A small contrastive audio-text model, trained from scratch: encoder activation relu, soap at rate 0.0023.
Rows from block 9 of the audio encoder of a small contrastive audio-text model, named by matrix and row number. Rows with one number belong to one channel. Each number is 500 + 25 x the weight over its row's rms, rounded and kept within 0 to 999. All counts start at 0. Numbers have three digits each. After the name is the row's rms in percent of the matrix's.
Before each channel's rows are labels from the 100 clips, of 14848, where the channel reaches its highest value: "loudest band" is the band of the loudest frequency at the time of the peak. Only what is clearly more common there than usual is listed. The data: synthesized solo parts of chorales (CocoChorales).
# convs1: first pointwise conv (encoder.blocks.9.convs.1.weight, 96x96x1), inputs 0-95
# convs3: second pointwise conv (encoder.blocks.9.convs.3.weight, 96x96x1, transposed), outputs 0-95

loudest band: 250 to 500 Hz
convs1.10 103:486505486505464455488492495496469492497475486539532512526499517524504527425527498527440514480514479502516498492489478501509489521527515494488502492513501506551488497507475521512553529489497481513507486484479557494524481517493486519532481517492431510533496545584473515500505529511510473518
convs3.10 107:501486513519530533498526532488510512505509478549485481512506501501534516460496506510496450505508491520499510513506518510528519525478508506496517504506508564542536529489519438524532504520510513496470549550509477469531541498509546479518480490520524503533499458497507499555536529520543452507

loudest band: 250 to 500 Hz
convs1.23 101:488448535539502514496495501513522510468491492524457498491503510466496491472504500506484499498494533497485532481513528464509529464508536539528471449478503528509486473488496463503521517510456508537560503477496515523507530436501504541522472486481512457465527488477517529495476491503444459517
convs3.23 114:519527482502494520508464508525553488510495502486500497490489550477515499472491497477538476519476519498459495501496513591470503481472453528490487507495445501508495492501455497500509474450519498507492557522474512517465494490489457489507422470504490506523528501530488491498533499510485519520

loudest band: 250 to 500 Hz
convs1.44 095:496498530479502476497502482544472499507509469517522478524514515550509523478523493485493507498522521471526526493513516509450478470511516485503496507486500550503468498488532490504495489501519506490509518603511529489490490524555514511539500535557531500432489506517493485447498489482471485484
convs3.44 093:506502498478471509494482458478517489499499514536526534501471492487441472496518499504464495489477504494484487406506492489521494492539458497471412493485479522489519499456477511482489479531465475547514492492478496508490507511499480483482518504499422504467497515516478516481514488491513481510

loudest band: 500 to 1000 Hz
convs1.65 101:507510522489467463494472514492486472540537507512528480507525478476466481463495459530509468499488534506500528482526497493498496535526489482472493500488504535464457498475466491511471470480535502452530474500511524497492504571489475500487523521548501534491505477475504514508476556483476476436
convs3.65 109:503444460507527475506512482466523473480501514447508502503498453491470491508563509508512452493472478526483482495474538511498516515490489509483522496493518494555480499545476481508488482483498465496455500471471517533512471508493510506486494513481487506490549438518489480548562485498518489468

loudest band: 500 to 1000 Hz
convs1.59 098:485506481494492502489494529497497482483482533538510527484547511506499517517499459525505500471468464500473499485495565500536477531567500498482483503499406544467497473454471497496487510492459485491483506505552544494507528508470514526520495486497504521484497501506486439503520504494497491476
convs3.59 089:487517511561482518507507496565492485525492520504551499492537526506522507499478520466486514524491533543509460515492527516476512479488498508499460537517543479505480486477490487462511525516500481495484512508518560489515509487504492487479483542448553485537507518454518477466493490497490466443

loudest band: 250 to 500 Hz
convs1.57 090:500526506522479506511512501454508514481483516542561486487501494476449522482491542516483454472503477491506530450480499507461510547499505510528521489539506516522483503531519495515517537466481485520503551517548536469464496525518487475529524464465494546510477493511493534522468532495494478493
convs3.57 106:460511478472500504477492458512460418499565521490457491492498487472511488459479473505474479517473504520516524508507493462457552491488480490476489502504450527482457468524481492487522504499444453494511485513506492481506481479478497506474501526535486515484502500470501465475476465514499516515

loudest band: 500 to 1000 Hz
convs1.24 103:533521447465490472486548476504498539505459467473509509465476528535526467495462456499506510487447527483515487480509518498512496516523511496501550512520463513478470492490477544549512474516558530476498496485518467494517460501505508508518525531502497495556491504533513497505457498483506486500
convs3.24 093:493445530545509478473498490532529479482477493461479488476475466501545476504526526516524500486519481496493501468485444496473498518499504525486486512502478527539527476480455525484489497469489484480487485510476519510437482509497506480483455521489560439503473485535557487519480502484494497488

loudest band: 500 to 1000 Hz
convs1.35 114:504493495470516515472481514492500441468545471526491506503535504492478507478475516545505507495528522517499493517469428484495462500464499526462482502535487522499494465474537487503490512452455470554491509489436480526505503510494472498491494484508504507522499526555517480500451501531520475517
convs3.35 106:497520534494488479479506456496476478481498474514511488508492471497493485521507505457480476467500455500499487468516505526522512492494524505442494485487479474478462517479447481487518508505514492481462452463482484451458504457512560467487464482442521484486468476502506547514477533485502520475

loudest band: 250 to 500 Hz
convs1.37 105:517479488509514468495519505554499515506498498526485528541460457489489487443465495492486434480531498509511517490501504489501502528478502517433518522461496509512543505472488477505522465490489487494501549486487502497489466474511507477542517491525486486458492526484533496498473560453484453494
convs3.37 095:519488493506489478542487530465520537477501561545538515480482501471512499498495492507514483548550555471514477509537465529495534505513518525544486492453497524470529515457484496485477519530517492472520482519492472503473540501483484525478505504508500462512487522501483511463467525486549525511

loudest band: 1000 to 2000 Hz
convs1.60 076:475494491496492482475530511496478513469470520488489534523528480488489511483504491533495489512482482478468477496499507491504480523497474477522473509477490437508494519508483465418479532520498471491470483523467502534442516495585488528517516536505480498513515508514545526549454511514499482498
convs3.60 098:500492493463490499502487439476496506460505513515516509418470511497501494505412499501506481500511523517516495514496502502494495502505489479515484461526501516482483515510513510501468505484523483515487514498488460509501493492486476519514522466518450522509500511510411504500517516501516504403

loudest band: 500 to 1000 Hz
convs1.42 091:507523534483488497501535499463465520484478488497500491514490464496495566511518478486522490544503503443504512524505482469535456500475487463510531459500501510504528477508481479472478457528522507444492541472506490481500487502514479525514478460480488495491513527493440487460434508522508529508
convs3.42 093:477477531493509504499469491471508511457474484508470522482502462479517525466518491453489470478471514476466499468496475504475493493502545569502502459497481515534475491475497483468438489475491474502516492485482467515501492437469523537451517502503484499504507513497434525515514512536486498478

loudest band: 250 to 500 Hz
convs1.34 104:482529550539520492515502486471546517440489529429500498480474489485498475524505484489521524517515524512497498479515509511530519494492446492521503452471520507454490476504522516489507565489463479501470542486469518486474529489490479486531520490498471475524500521511504506500453527507447492499
convs3.34 118:518511485493496495557486464518544497480459538518482516489485506517493505507489459448526443473490536501476518489496488563515520517451481472510510460475506497553473513552501537530484518482523472506498505515556503544470470481482489520480483511526500500521524485495476494498524512483520482502

loudest band: 500 to 1000 Hz
convs1.56 090:506480540486489500491511544490560474515490517514478467515536478506500491502501480507515536518489532531485499487477470503481493544477507484489493507530505489518518522490507536575472462501485478496504512506521527496522471504432545521503470518495498494466511573483518504476555472532505468490
convs3.56 103:495500538471484557508489536506490457551524513489491481484513465479570475497507467487525529523473514504494492476491444492486490466508508524478546515495477506502491509549538518562528482494494492500521475511520477472489466489493561496475486521489527470465501484495483484458476506501487506516

loudest band: 250 to 500 Hz
convs1.78 090:504503473518489480488476510558495505501517527487553484463527472488517518493527482511554415447488497503514543488481519521532515511533507465527498536512514491511461470553491499500494500530514494477480526519490521562530540494506507499460508453501496488478479486499491481484475493490496478493
convs3.78 108:542491509516523471473458509488515490506493464503490495500496486474513510530494458518481518473477466544482516500480542499480460513480506530491520514542510468473461501475505494488510449493502498438462536456477515498471530488505444462517509495539483460515473502522486500498488464474446516521

loudest band: 500 to 1000 Hz
convs1.89 120:492492508493493499519507519512497496443492498513496515522520487490484471493457502494467495504477510477479502520510476538488490501518472518465512491498473519518572489543506513498497489527460468502484471438457451497473512485502527527482482522427500531511494583474486478499519520534517496518
convs3.89 111:504477479577491461542490510467538512571557480481516489580513477513436478485537475509483496509501511523510511509472476503499508488502473471480494481488531500500491468450481528490528526491484514506523504502474506506527469499511500485471487536505500492505499459484526493486491493513514472495

loudest band: 250 to 500 Hz
convs1.90 116:511466482530447478505532518494542503509517534512523439498488481546449486496545494516467537497495492475506511518505477481517509544481527507498497493511512508509517473561472505498459503493485475494507510448529515515494465489491547556532512515505478514525538496495499523494446512508534507528
convs3.90 116:537503510515507547513503497477509548497519515494519521510533498513488548515518522489495516535518539500522567501498516453494507540551496509522528466477502531498526513505522473517515518504501549539474523533520517502546527539491465545538514541495511498519482492517494535505501552514535510503

loudest band: 250 to 500 Hz
convs1.1 088:492405518519517496528525511493497517537442513520511480534479515533553481512518505495472510497517467482493557532498465490476497477490498469484507500504467480521482488528471515492516511451448555513487491504490486491506548506492476519484489562484495484517480486479491499512500497470507481482
convs3.1 092:507489491475525487537524487535491544509483473459428473492532520499545549517532535493540521480499475501462496517522471498508521496477544539478521505494461483462508513486487465501486530502502503483511519542481513522475480524519475511499477500534533498518503527476539501508505463537466469472

loudest band: 1000 to 2000 Hz
convs1.68 080:514522492488516488479527527497484520465498533491507467512513508498479464485522540507492505485483479512497499519526484504526507489504503572496461539481456441502496508497475449464444521558505493519504495523488524524498519505572468533472497554501510507505486486490489526554510504495471486494
convs3.68 081:479477510569534515512495519575515485494472508491528513611497488505551476513527528494495492484503496526509499524474498528494493514484520502518532475519521506476495503524515466495482498512480476498492498500494531473507518516530491487481498524502472504522496503492556482498528491550503492554

loudest band: 250 to 500 Hz
convs1.74 090:503513512472488508509491513535500486457484509480512485526507533506500568481526512493470500517530512461496493513495511503472485519509496460495583488490383496526495516527470511550505537491517504527480493500486493518506533523494514509508525480509498526495518496521494483566498492509501505492
convs3.74 083:518506464394474482525487499500527518405492491509532510547456525489514527504454498500509494497494523493508497503509493488517492510488486514493413510501512520495495525499507500495515494490489480505492488492480450502508511467512484497500529447509539495482465511508489505486495487461508491492

loudest band: 500 to 1000 Hz
convs1.12 091:560529518543501530495514488540503532472468528471528566532455525535544509495516498501512518484473443500496477510522499511525485470521515484537513486512492504515480511495483476520489528479510487442474506524459500521529455484508461492483505492475526488493521533515478524487475503534521494522
convs3.12 081:523503495480494466494517487477508469493468495457444500503542576497473506542497492485511515490517557510512485479508506501469502520538493501539493488516492533497482528462468497546510512521509529554561499509480522487479545528506499505536536512514481477509493529526484528477506505481546503482