Weights of a small contrastive audio-text model.
Model: 5.78M parameters, log mel input, encoder arch quartznet, encoder activation relu, encoder widths [96, 96, 96], text encoder layers 7, text encoder norm layernorm, text encoder activation swiglu.
Training: soap at rate 0.0023, 7500 steps, batches of 512.
Data: trained on synthesized solo parts of chorales (CocoChorales), 39062 training examples.
Rows from block 7 of the audio encoder of a small contrastive audio-text model, named by matrix and row number. Rows with one number belong to one channel. Each number is 128 + 32 x the weight over its row's rms, rounded and kept within 0 to 255. All counts start at 0. Numbers have three digits each. After the name is the row's rms in percent of the matrix's.
Before each channel's rows are labels from the 100 clips, of 14848, where the channel reaches its highest value: "responds to" is what is common among them. Only what is clearly more common there than usual is listed. The data: synthesized solo parts of chorales (CocoChorales). In brackets: how many of the 100.
# convs1: first pointwise conv (encoder.blocks.7.convs.1.weight, 96x96x1), inputs 0-95
# convs3: second pointwise conv (encoder.blocks.7.convs.3.weight, 96x96x1, transposed), outputs 0-95

responds to: note G4 (77); note A4 (51); violin (41); note F4 (26)
convs1.35 091:131120119136096140157192140130136161168164169170072120133130123188121124091125094162028147124140101149133099088140143122186089103065177127133123095094170114086154092138120104130144104170102121138129220182107057134119147146095126103109147167165126117122133139204119112147124151133101120193
convs3.35 082:110098149168192132101139221116139101166125151199181143068139215161134121121116139130171140121159174073168173104168125141123170112132147135168159088177083117106163088130127055160110122107143134133105094158107126128097125173161079124122130103113170150084099081115150147150142092109111136138

responds to: note A4 (99); violin (99); note B4 (34)
convs1.34 090:139145109070118145119138128100157078164158111115136086162115141107145132142175129163103156071116119171067151120120110108108087160164196098157083196124117105128128168134126158130201125155078118127218114144077068132134122132132107099126139161150145117131157206067083180127143124091150083135
convs3.34 091:140134095082184102117153194164157132147092156097127112079123068143096173102112108070134116123119106202127133100094152171119047098145123077116121089042125077131137093109173093114107141117113138124126155138108177107086128087081113142174125075126073120152112078120128127130111133109187090134

responds to: note C#5 (37); note D5 (32)
convs1.77 107:085134109136104179072172049143125067082079085093137100133117150130150176122127078135132128118041053203144125146187123141136111064126077163095148138084114118141135094134140129173142151158088149156076135104121146070131099136122177182148123130130097119122132169156113142151112127130103130158
convs3.77 091:171118076131127087203081146110116158155115146177112177153136110079130136122160127137110133148129175097090193114093107130206066138107113149096126077148119126124130185127162143124114165118120126176045122188104120174107100055134140125118096132109109138094067136161130142136109046123115108114

responds to: note A4 (100); violin (100); note B4 (48)
convs1.72 106:199124142141137102160149167118132125115148087090112108098123069131064133159111139111147049201130090065095148170152158134168102173155213177143116158121116138126123104127141094104094138136131140157149137144170061115102147123104173110116123109159105120061096112187090154057113136123116099149
convs3.72 095:117121098121076141110172152155100181113062151083149113157177106113125176164126096148175167119096117175150140170134158106174147139129169183086172116109165174158128137161187126132160149169164185119137113162108085110163184068088156116109146160114144151199159121136075168145105119091109109144

responds to: note A4 (99); violin (97); note B4 (42)
convs1.87 098:157182148146122119095158111086132139128169144129143117112113086084083147172132161143084109185087144103151175090146153098153078093142085158093074160094152136161084115127120118132091119155139108093152102035128161160135153053159146145140128180195177091135111206154126147140126118173127146101
convs3.87 101:126176154119131172162134135148093122130129184160137109138071124157157083107040131078182123118116114144115109169138125127135162118181167143155149140149108158120106146116132185127178165127159119202127160132235187138087121160115162115109118120157150158149059190153136117143099069156122111128

responds to: note F5 (58); note B3 (40); violin (39); note C#4 (30)
convs1.76 098:071145136136164146136133110073186139110096123167066184107121090134103188151110104125082143105114112130175104119123146152114149125144110091138119140177123086161101088121149139100159158119226140115182163159122071129138118162131105107048101107123099190124089161216148102146154145170119124124
convs3.76 114:098135130167151129106162069204149095106190141135145147076149141115095121147115153131108137145146190118044182138097182114143132153152144141132101100165131135159142120124166114150105154172106118117185060140161157174142141135154133147136179175141130133125161018063105111148167134168130129141

responds to: note A4 (73); violin (66); note A#4 (31); note B4 (28)
convs1.24 087:151206115156172132137060161118134141142091116164086091144102085091138066110148139109088133138122134141121154163105162197128118121121151213170163102128118111125097077158191090148124158119105121153083114140081116195088146137114062121152166103152130158095156112174170171174123117144156091134
convs3.24 094:116131107147149180130121105110133174099113113093064084188134167126116143148129107097169084141119099145053144119136185095118121129131148046086110083109097141098159134084113116134157112154108128139110082073122156147112111122101099083160113157206118085106128095114127024125092092088078128133

responds to: note G#4 (80); note G4 (49); viola (46); note F#4 (32)
convs1.39 088:107123108158135122113122159172128092123048124112064129123145143193134170125109067190105120162147089138177122132133128110174064085107128194152105131116160131095102167147102154146181164140111100131139106101133126210130114167122155123146113145157116120081157079120067173128123195141175121068
convs3.39 096:177122175122168146116116121164162089136147132099189189133106108107133110149155123088151187191163145131175150200152080146203148141171115128145144119117153120106066142130124168161122164173085124148117163158141068096179124142110168141157151144099183079126115152109196129120138178131152113174

responds to: note A#3 (65); tuba (59); oboe (35); note A#4 (35)
convs1.30 100:140139116088105185090142151147110130149082155133107178110174102153118118161174150179182117109121142118123097178143114126147127208117129141086100114125144178119101148079173100096151166151157086142082130157149070125135149111153175108092166156139120155080133058144128137079143192055172075104
convs3.30 110:106117110037182148138142106135144137158134115150102174144136138111132144073084155070094092167129168125158107085093091153106099069161138109098065100174135119120083110149132121146040114078130121132123123123116135102137106162161095045079088108147063059171118131105116124116105133137126160138

responds to: horn (40); note G5 (39); note G4 (37); flute (37)
convs1.13 098:111129094176144136155125155155112095166176168099143124088125167082142086085172123069167157124132155188147111112153114071085063089109155138117115159066110098160121140117112126156148076129162129129132172103132088121141147112155105158050176179146117070159120140150181140138186157131130199156
convs3.13 092:119138118145096085062112140143088174099101073059147139118119108141079100074139056142133157162117096117088108147089128091141128118145111070108162169126083107140156104100145138089106106153138150080118145161143073160125108079107142158114194104078121130097128138120056085108154115076139047105

responds to: note A4 (100); violin (100); note B4 (42)
convs1.95 088:123090108141192142174177134113092139103190108136122173134119078117153126134166158145106152058109110136156216135156148082163172107093123196149105177181115106070146171130177119159102110163132154106137141153093117130165163088160113100142195136132134106167115123134102056140136155149105112171
convs3.95 110:199144120137140105155165067102165097191106133131144129177096164160137088115101128167135133103055129080178144122178109104079135083116144119157073170101105112133112093152074125182139145154151121139125147070185140144111147126178098161153160080166115081137182131132178111158156148165176138145

responds to: flute (65); note A4 (57)
convs1.81 099:079162123152145184150162125154081096121057113121168108135073154154131136145100147111118110139102087130150163129149164149145167098144050137105065177164159136111182169135182117137175199155136125089146182198089091113163179100167141140139106151139163082140118146129118129139098141123173076121
convs3.81 127:102092116126060155117128125114105150143140124118132115128078122163149108145202160127083108060118121124098159150159173098149107164146109140160146145082119127109183155063151120119109128142113153083115143169136136136119175143110066088121129141001129119117103132168114107117124126177153043063

responds to: note G3 (82); note A3 (73); tuba (39); bassoon (37)
convs1.1 098:134130140129136118153126096106131145124119116127148116124123126091124144141130105170106088094180102096167122129130245128104062150116148101114158042136128131132156210138189129124115118131090132134118148097174039057145109140142087132099123134108109177166084109147160167126072101096079084119
convs3.1 086:087113135116156092165150115120073113104173155116089105127080130088096107124136111078129095157115180070085126080133048094129132118072107106152130165133141110101111178109122121137130125187143127144112202145102218155111158172107126121101136097130090078176079151143174148118089117115122185077

responds to: note G4 (59); note A4 (34); note F4 (31)
convs1.51 101:069122140142134116159089098115121084124124171129128090114060116098139086132133155113068171112182156097180102120176120118073128104092123114126085096182126178089095046111134092149090081143093158139054099174107093093166141149147101115102083091138119097082131092082125168145098134092126134124
convs3.51 082:178105155102119106099206172117143052132121162120126137120218167144148155073141162072105098141142164095135133121149094137165159127144160135090086158141130158131117160082133082174194135128128109101138137109121144083115131146119154106139141155162091039043145145160116107139096095101114080127

responds to: note A#3 (40); note F#5 (37); tuba (37); note G#5 (36)
convs1.86 106:034123136138118131098119132123108126102145140058139138114117114096030127120127146132130142192104119122155131123144154115081180075155072119097110162106149087075115117108115111129164168150075128054134158160116159088135025047133113127127139138146150086119168149135126115130121100124127179114
convs3.86 108:114161153170164131088109159175098066137156125113135114129111111082193127116120129100114103163173129155168126105119089145124161124148108131161067182077130136199126109177116129100129170139100123189152169094123163085166135196108147126105168104163111145110093072128183092141066143104129166060

responds to: note D4 (94); note C4 (58); note A#3 (32); bassoon (27)
convs1.45 100:088144095156151156138114108113095107123092154144164093130150108127131145058163155123117255098130101132121131142134161147161118131117119094108152076116130124156151145126086140116125089143134100122099092131103129122122108141125107130096151140159133056145243110057125116121143130049068120139
convs3.45 097:162149130133105088101156145097116112084121142130170096116119127128067116113120091158185092123142083096117125114141214127117116129176135129182116124080099104151134116104115150162123119114198122105195198144162144135221110105105122120145117127168154200148132096149132082148169089089135051167

responds to: note E4 (66)
convs1.40 088:161099141165131105085162150125136140063077067102158087173112108117101125116050155100104128164126118111147129147113126114146066066082078138124127058160145130083134118165142097092120210132152127164102165172162160125124157103146092122154104125098152169116093185110191121109098170135113087153
convs3.40 107:099073103063117092085110110135142146066122099132061083107125107158100099107065086126178069125085121128181116129104092071085057112150110140130105070153087127097116123138132066122141099164152167107063101111083093132136134123113115118123105146159133046116125126109118101110168158095130108154

responds to: note A#4 (73); note G#4 (72); violin (52)
convs1.8 098:162098083114135192125128123147093085113109166204120146155176148097249137156122151143077159103122095118144102137102128150166122159143162121175087142125108131145088112140140118138078166100115107061132175148092096162148182154113122079143048130119107105114088121165121103116113188114120123111
convs3.8 082:081151158161130202141164108132059166122113137083114103123183090134141131114144189113168153111114185165146163097128121133138155106138102162156098132110118099137101143208111086157129217162116162120143151160149079121153117157148143113072148117169049175149148147133149108177122138085106108176

responds to: violin (89); note A4 (72); note B4 (31); note F5 (25)
convs1.11 090:084138179130100159145152104086034182148144156104137138162101041087169123172131114087116099136123113110076127130115097098121147164116087144119128177152158132168116121154124078121133129164135101141194114132103144166169119140120155130084121113114126130121098135189186206111110095140059175172
convs3.11 093:083105101118089147142075131160103109088137136153087121113158119162163136140195070127149126153098148099141152130146135073131159123115189058125100095097106132193150095145149101163165085079177188116120099150158126104128129100149187157101083130074124094114159080117160152109110150164199187142

responds to: note G4 (90); note A4 (87); clarinet (33); note B4 (25)
convs1.15 109:154143110104155226111157156144137116093163141130155134101093131188087139096121109142096151142187130111112126157199136066170100109102075097124172128185166152197123084162158118145098102122132075120093183103111141172134133081178156152137063120155106120140145144158111112146103080120139169160
convs3.15 111:162101109145116170070117115133185157049203170111180135131149105074158151133107159129170127134133122141123160170142171191134116166155122150128142159070156146154110155120175129110139138178076128145150151169117089114107176164171179172187131136133122175181102157127138154116113096142203112128

responds to: clarinet (47); note D#4 (42); note G4 (39)
convs1.88 104:106058160116119156137151104126104124062169162184093164159157126113093065110152139119092119138120160147110164161108144105106154105136112113163168110132163156090113121092143094174135018199106106096129133088152100128134147112090125204119106131139137108118102128112152029148100159103164104142
convs3.88 107:118053097071113142125143133094145145164151125086124143096132100165125125107152088097095153138168118131130101055104156126156122201100098079116128123101090120125151101139098102140096122114170076195068125090155098109109141177060114104082127145132079077201156109120081112086070127094112138121

responds to: note C#5 (39); trumpet (38); note F#5 (33); note E5 (32)
convs1.4 105:138152085111138090118174143140108174148137114115127124108118121179144164156085173152073116096129143136154122166119150117165152153132109078144165127155141102170229116099120121157066152207177180163121136144085183125081178093122134103125129128054146115099190148091185110146105116148159157117
convs3.4 108:103119103108163148066154148125060078134091115106136117142147154149123120160207131119112138093145098176153108163108169159164179156158143104108144120148159131137099180111131137124173103089124132103120128126038113134118131086122128148115059128050133140100153169117126111099073074159185061074

responds to: oboe (52); note C5 (45); note A4 (36); flute (26)
convs1.18 091:141148079087109131116101155122080139159202141156145149140100079148157058108151156175084153094125098182147119110134145087150150148081106185140143175185067144114141121146137121145144118149241150105172099141118156097150108118105126185167158139134148159112113188172160150118143119075121115138
convs3.18 093:094170146127140157110148163129104173161173092072106101117147102144095070108201163099088142142117147102151138120132092102106107098161058132156114114184123104150123139137164097135100138178095138181187134103089132158160099129162158065060096123104165134137120120083166131146203156146063122092

responds to: note A#4 (80); oboe (56); note C5 (36)
convs1.46 088:122132148159129140089171155158114147167085125098094111138124149173152105149121100113236140108115150064093098093089162077112108152098143140172166074130107167101078080150141128091157091066073108145108108113154119177094103161146181129111131078154142142098119137133145115125140139102128034092
convs3.46 092:083126152117154083101147122162151072065078091133140150107119122135104130152122111143062165136110132085087110043159160127099123182133104144183120137121128113174108117129124104101108053123109167087143094181102132089118170061125151131058110097135117102143137061165074102108113116074145137095

responds to: note G#4 (53); note A#4 (45); oboe (35)
convs1.23 121:189117120151121139150132097114099117133127125143168143109131136152073145067140172166131122154103102125113118132052128147127115155163136115176118145161136085120041149116080095173164145116127151128170128151154076014122105161134124123125170061161217099145157128114143157097115140104066124120
convs3.23 106:137158110100094124088102101108137121100118091112070109134137105168122168151109098117140113092124132152111106093130113155113171151077115131096063133133076194068088090184149060170107090164165146094122133111074169128071107075087126099103093148127105063130117138155144094148137087097108059177

responds to: note C4 (97); tuba (77); note A#3 (50); note B3 (40)
convs1.57 097:072115116062147144089117118091121112101088114113076129140091134107104134176140108181096136138095185110143112195186086121140037087127097116143106077118138103139125131113098136127153160223122108071158142149168105128112169108110066098131145155141140119131122179161091107149089189103104100125
convs3.57 098:167157089113148142081172141125131196137085139115124141038148160192054101129111104149170094125107126138109147119111135186169086117107127124144120191148122088115144153180161072151095152141075156072084114090147124122107096135110129185170110137102110113122139112110061140118151078093072119145

responds to: note C4 (73); note C#4 (66); cello (50); note A#3 (38)
convs1.94 093:092140180078100098148143128153178156121096073068147115098132155111192144122132104143094149164160104118144148079090070123089115110115166147097105153170129085112078116103144132101095189142180142173136097104127160075079147096179127150074111137118158115130121191080150132194151174111130080149
convs3.94 103:129119053104087194148166085141105128148169118148115122120154103147201145175093120140118099169085111081158145147110079107075105143106086151175093175135127115161068161175109152139138129140098115119120075156138131163100159192124107137125123104104115063117108067153215110114154161108094123133

responds to: note C#5 (87); flute (74); note D#5 (35)
convs1.93 098:174116159150093094128128057126108146135119176118101155156096148141115071157079153081156148150084126175088099129151125117091124114170134121155145126131124187115183147054164080125100114165170123089127123132138193132174132098094131171126118177143124169097092144143101129155116225118066137078
convs3.93 099:165182113093130092083167167152084049178110097174173090117106128137140126133145153143166136142112157166126117123086163128115132193088074163104077133109119135153180135202175124132199167124113134158121145130136143127125148180115039090095132136102114095135125077143080082137108139129152150117

responds to: note C#5 (89); flute (70); note B4 (35); note D#5 (30)
convs1.89 106:035115150107125116140163127099122116072145133143101090136170144100125107146062099118159132132075108140116141142146158121161104150120238119148128155135098105121024187136110132130132162126115173139088148165155040117117107125116082084138097119136112187116123094161130123116127126117094092180
convs3.89 101:086131114173134125112091137121158145098138116183181103129150160019112161183066137093153146149133070096177099151127086150113117132134069116122104111161116128123084101155143149165135155144115081096200113101091040107134115098124102119075152127175158114084118170141088118146089103111134111132

responds to: note A#4 (69); note G#4 (53); violin (46); note G#3 (27)
convs1.0 099:083121156131098085136133158089076100127168124052158117119121096142014138198175099141148098146144132124133146083142132136139133135109136128060127180141123090107137167136067125148185085115101118140140120079157147173160091166178104154128119124117144143157165088143139104122096063150070108156
convs3.0 108:156183132094148113123074163104105186085166153108108128159170143203109132151111125090091170184079110144114107189166133115161156119088148075105089190090141124127117086159161154103172070179092094105113098110157123123092086126104096142113103099107152120164117148109124086112127175127083099071

responds to: note A#4 (54); violin (44); note D#5 (26); note F4 (25)
convs1.25 101:149132165094164093121085131130089084123128123111114135167128120162123145141112156109169148148126119142103112162083171126156187091135097127139173166179120128107122142109109153170136154101183132109118140120111159145160079196135137049182129079104071073059158205155128183148129199100160160120
convs3.25 086:065107113127116134126162139148109187114155111080132137096107088145103163140129123167130066090154113108098105132049114089146100154191199149119157201092168103112136152154098135099105163102137148071173142121140128091180066117125202104197167150110113134088088135119095135135135087122150131116

responds to: note C4 (99); tuba (86); note A#3 (49); note D4 (45)
convs1.53 088:142111131136157130144161084016118195151094128130144129108103108113156159095109135101155120138146150104136136070150115116136138068075164100143151140132122109134100145193219166124128210119148108196118119158128166103094127164115126137139111121052167136107122120145145148151131105125079048135
convs3.53 104:106184190162138164086173145220128116098125135143173102105155164115116099137129164116184149146123206099093092138116124139165092138167114143060080094154096137078102110166138155139137128146143128129177134141159168149146164146179154162082146133081163156165097165113178144113087133145116179162

responds to: note B4 (41); horn (39); note A#4 (31); note F4 (26)
convs1.50 116:152092142133145116157101122139135197142110170101125082119157129136127198098102143140131097132084144069172137140127110105146120090122091139112153146119201101129140080153181102116108139000089120142101130129156094132193132180117101129122120082097134130127137144123164069098074118150140119160
convs3.50 107:097147134158143116151124156059099120126157152165143140115143065127143107082161100096113119191120177126139104090161102149168144127153157173137132106171102138158079138125110051099116137190137111130123130170186104091092179124110103114122118200089102110092169145094106177182144152106068059158

responds to: note G#5 (34)
convs1.69 102:162104095132112080199062172153134155154073160180169125126085141134088097126090135132094138194122062104173133091176127058122049150133114102151101108171126112124148191112194098128089155122100141089125101164099139139113104094104103143131133108105151097131105192144146166128105111120155138114
convs3.69 094:134135132153136148130205146167169152130043125147154144118130090115169173133147122114139130092135177120089132111152120098177196111136179052177133095209113096142147038130138153134136127136141137126092153095110120108159128149162076078126104101120128138126165157125102102118185052082104118138

responds to: note A4 (100); violin (100); note B4 (39); note G4 (28)
convs1.61 097:096163144123157125150104121097081167122120110126092143101113064214122139143156119118102148117067095119090090157105136106108146129143157138187167106158109170132133200105118135129119129123133200171091069101132096125157140086045147037072167110069142143152114146122092122128150118103127093113
convs3.61 096:144142139142107112127138079092192083087099112164169139092097090079072078130093112135146114106121084097094154159070100128113117114121089120136151081138137079124138089105127090071096084053137113093111079140070091155136133113168064162122063164081098086093105132121114128116107117080162117141

responds to: note C5 (90); note A#4 (47); note D5 (43); violin (38)
convs1.26 109:249156107131108130136117114082146145113136098124113105116132064130135116076116113119142203185093104096138092137199105152182130101154159142119121149116120106132132043111122133125104130133109126131113182133236179073099159116106117145106147130111111134118163058153142131131130127120150169152
convs3.26 105:113087131052121146092176123143062139109130111136094157113144053153151149123110102090056133062140126100151095203102128093134149157152144113110131076092157119088173129132066084079054123118110124129142175143158111137139164133087091112104124120072155114136149158058095116141111135127092134098

responds to: note A3 (72); note B3 (42); note D4 (36); note G3 (30)
convs1.41 097:113139113200137107166178155101111096089136088141088147100082121116104153109140139125157123158132128110104143122124151183141119066085128137138159158130137130126117126104183194125136225117118115189144107169175137173112203119192080130130108114168134094134158105150144192092190170115143078114
convs3.41 100:134192169092130144106164168143107112139112136163099173142163142186104114110154170138185159174103165153143164119113104148160148125140186198122139112159158158078125066141122183119167127146130141077171165154148080208128156123132149159161134154103187125060132103138171133180166130157127155108

responds to: note A4 (99); violin (98); note B4 (37)
convs1.6 092:123137179156152127147065127101149101169203166153123137121117147116167093096190122106104139092104182145091179102153124167151132115131097133171137165141144084190172103130163083117135067102121094058131166150107103121160114138143125167138155166225089102159125138105090088174164134122159119149
convs3.6 091:098133158074153112120134143096107190101154111085172114115108122187140125103165080115096136135156143162136099130101084106111143112151174116120136110167170112134127138171093144122072106106153140199087128135124106074132191163215072091117078103131189087097062096085115078134128130098148123096

responds to: note A5 (88); flute (52); note G5 (44)
convs1.5 096:120082164139164082088121135191154050117097163061171123094102144126164102145067116078130142116166122126087158122113138180164159137138125138136141198110130123043135142081070094074097151059126147126091162172093088096129131100123128171165112110158135149129076131135146124176123121144129129128
convs3.5 099:141109152169137094151073162084168176127104147123116089148092164115150127093138134115080111146103135165077182157150102115108135069164163133136119105137140128132126107092134147064072117078142156115125084148159101122098184179146132082155133142165119170155151093205117104111049202094076151129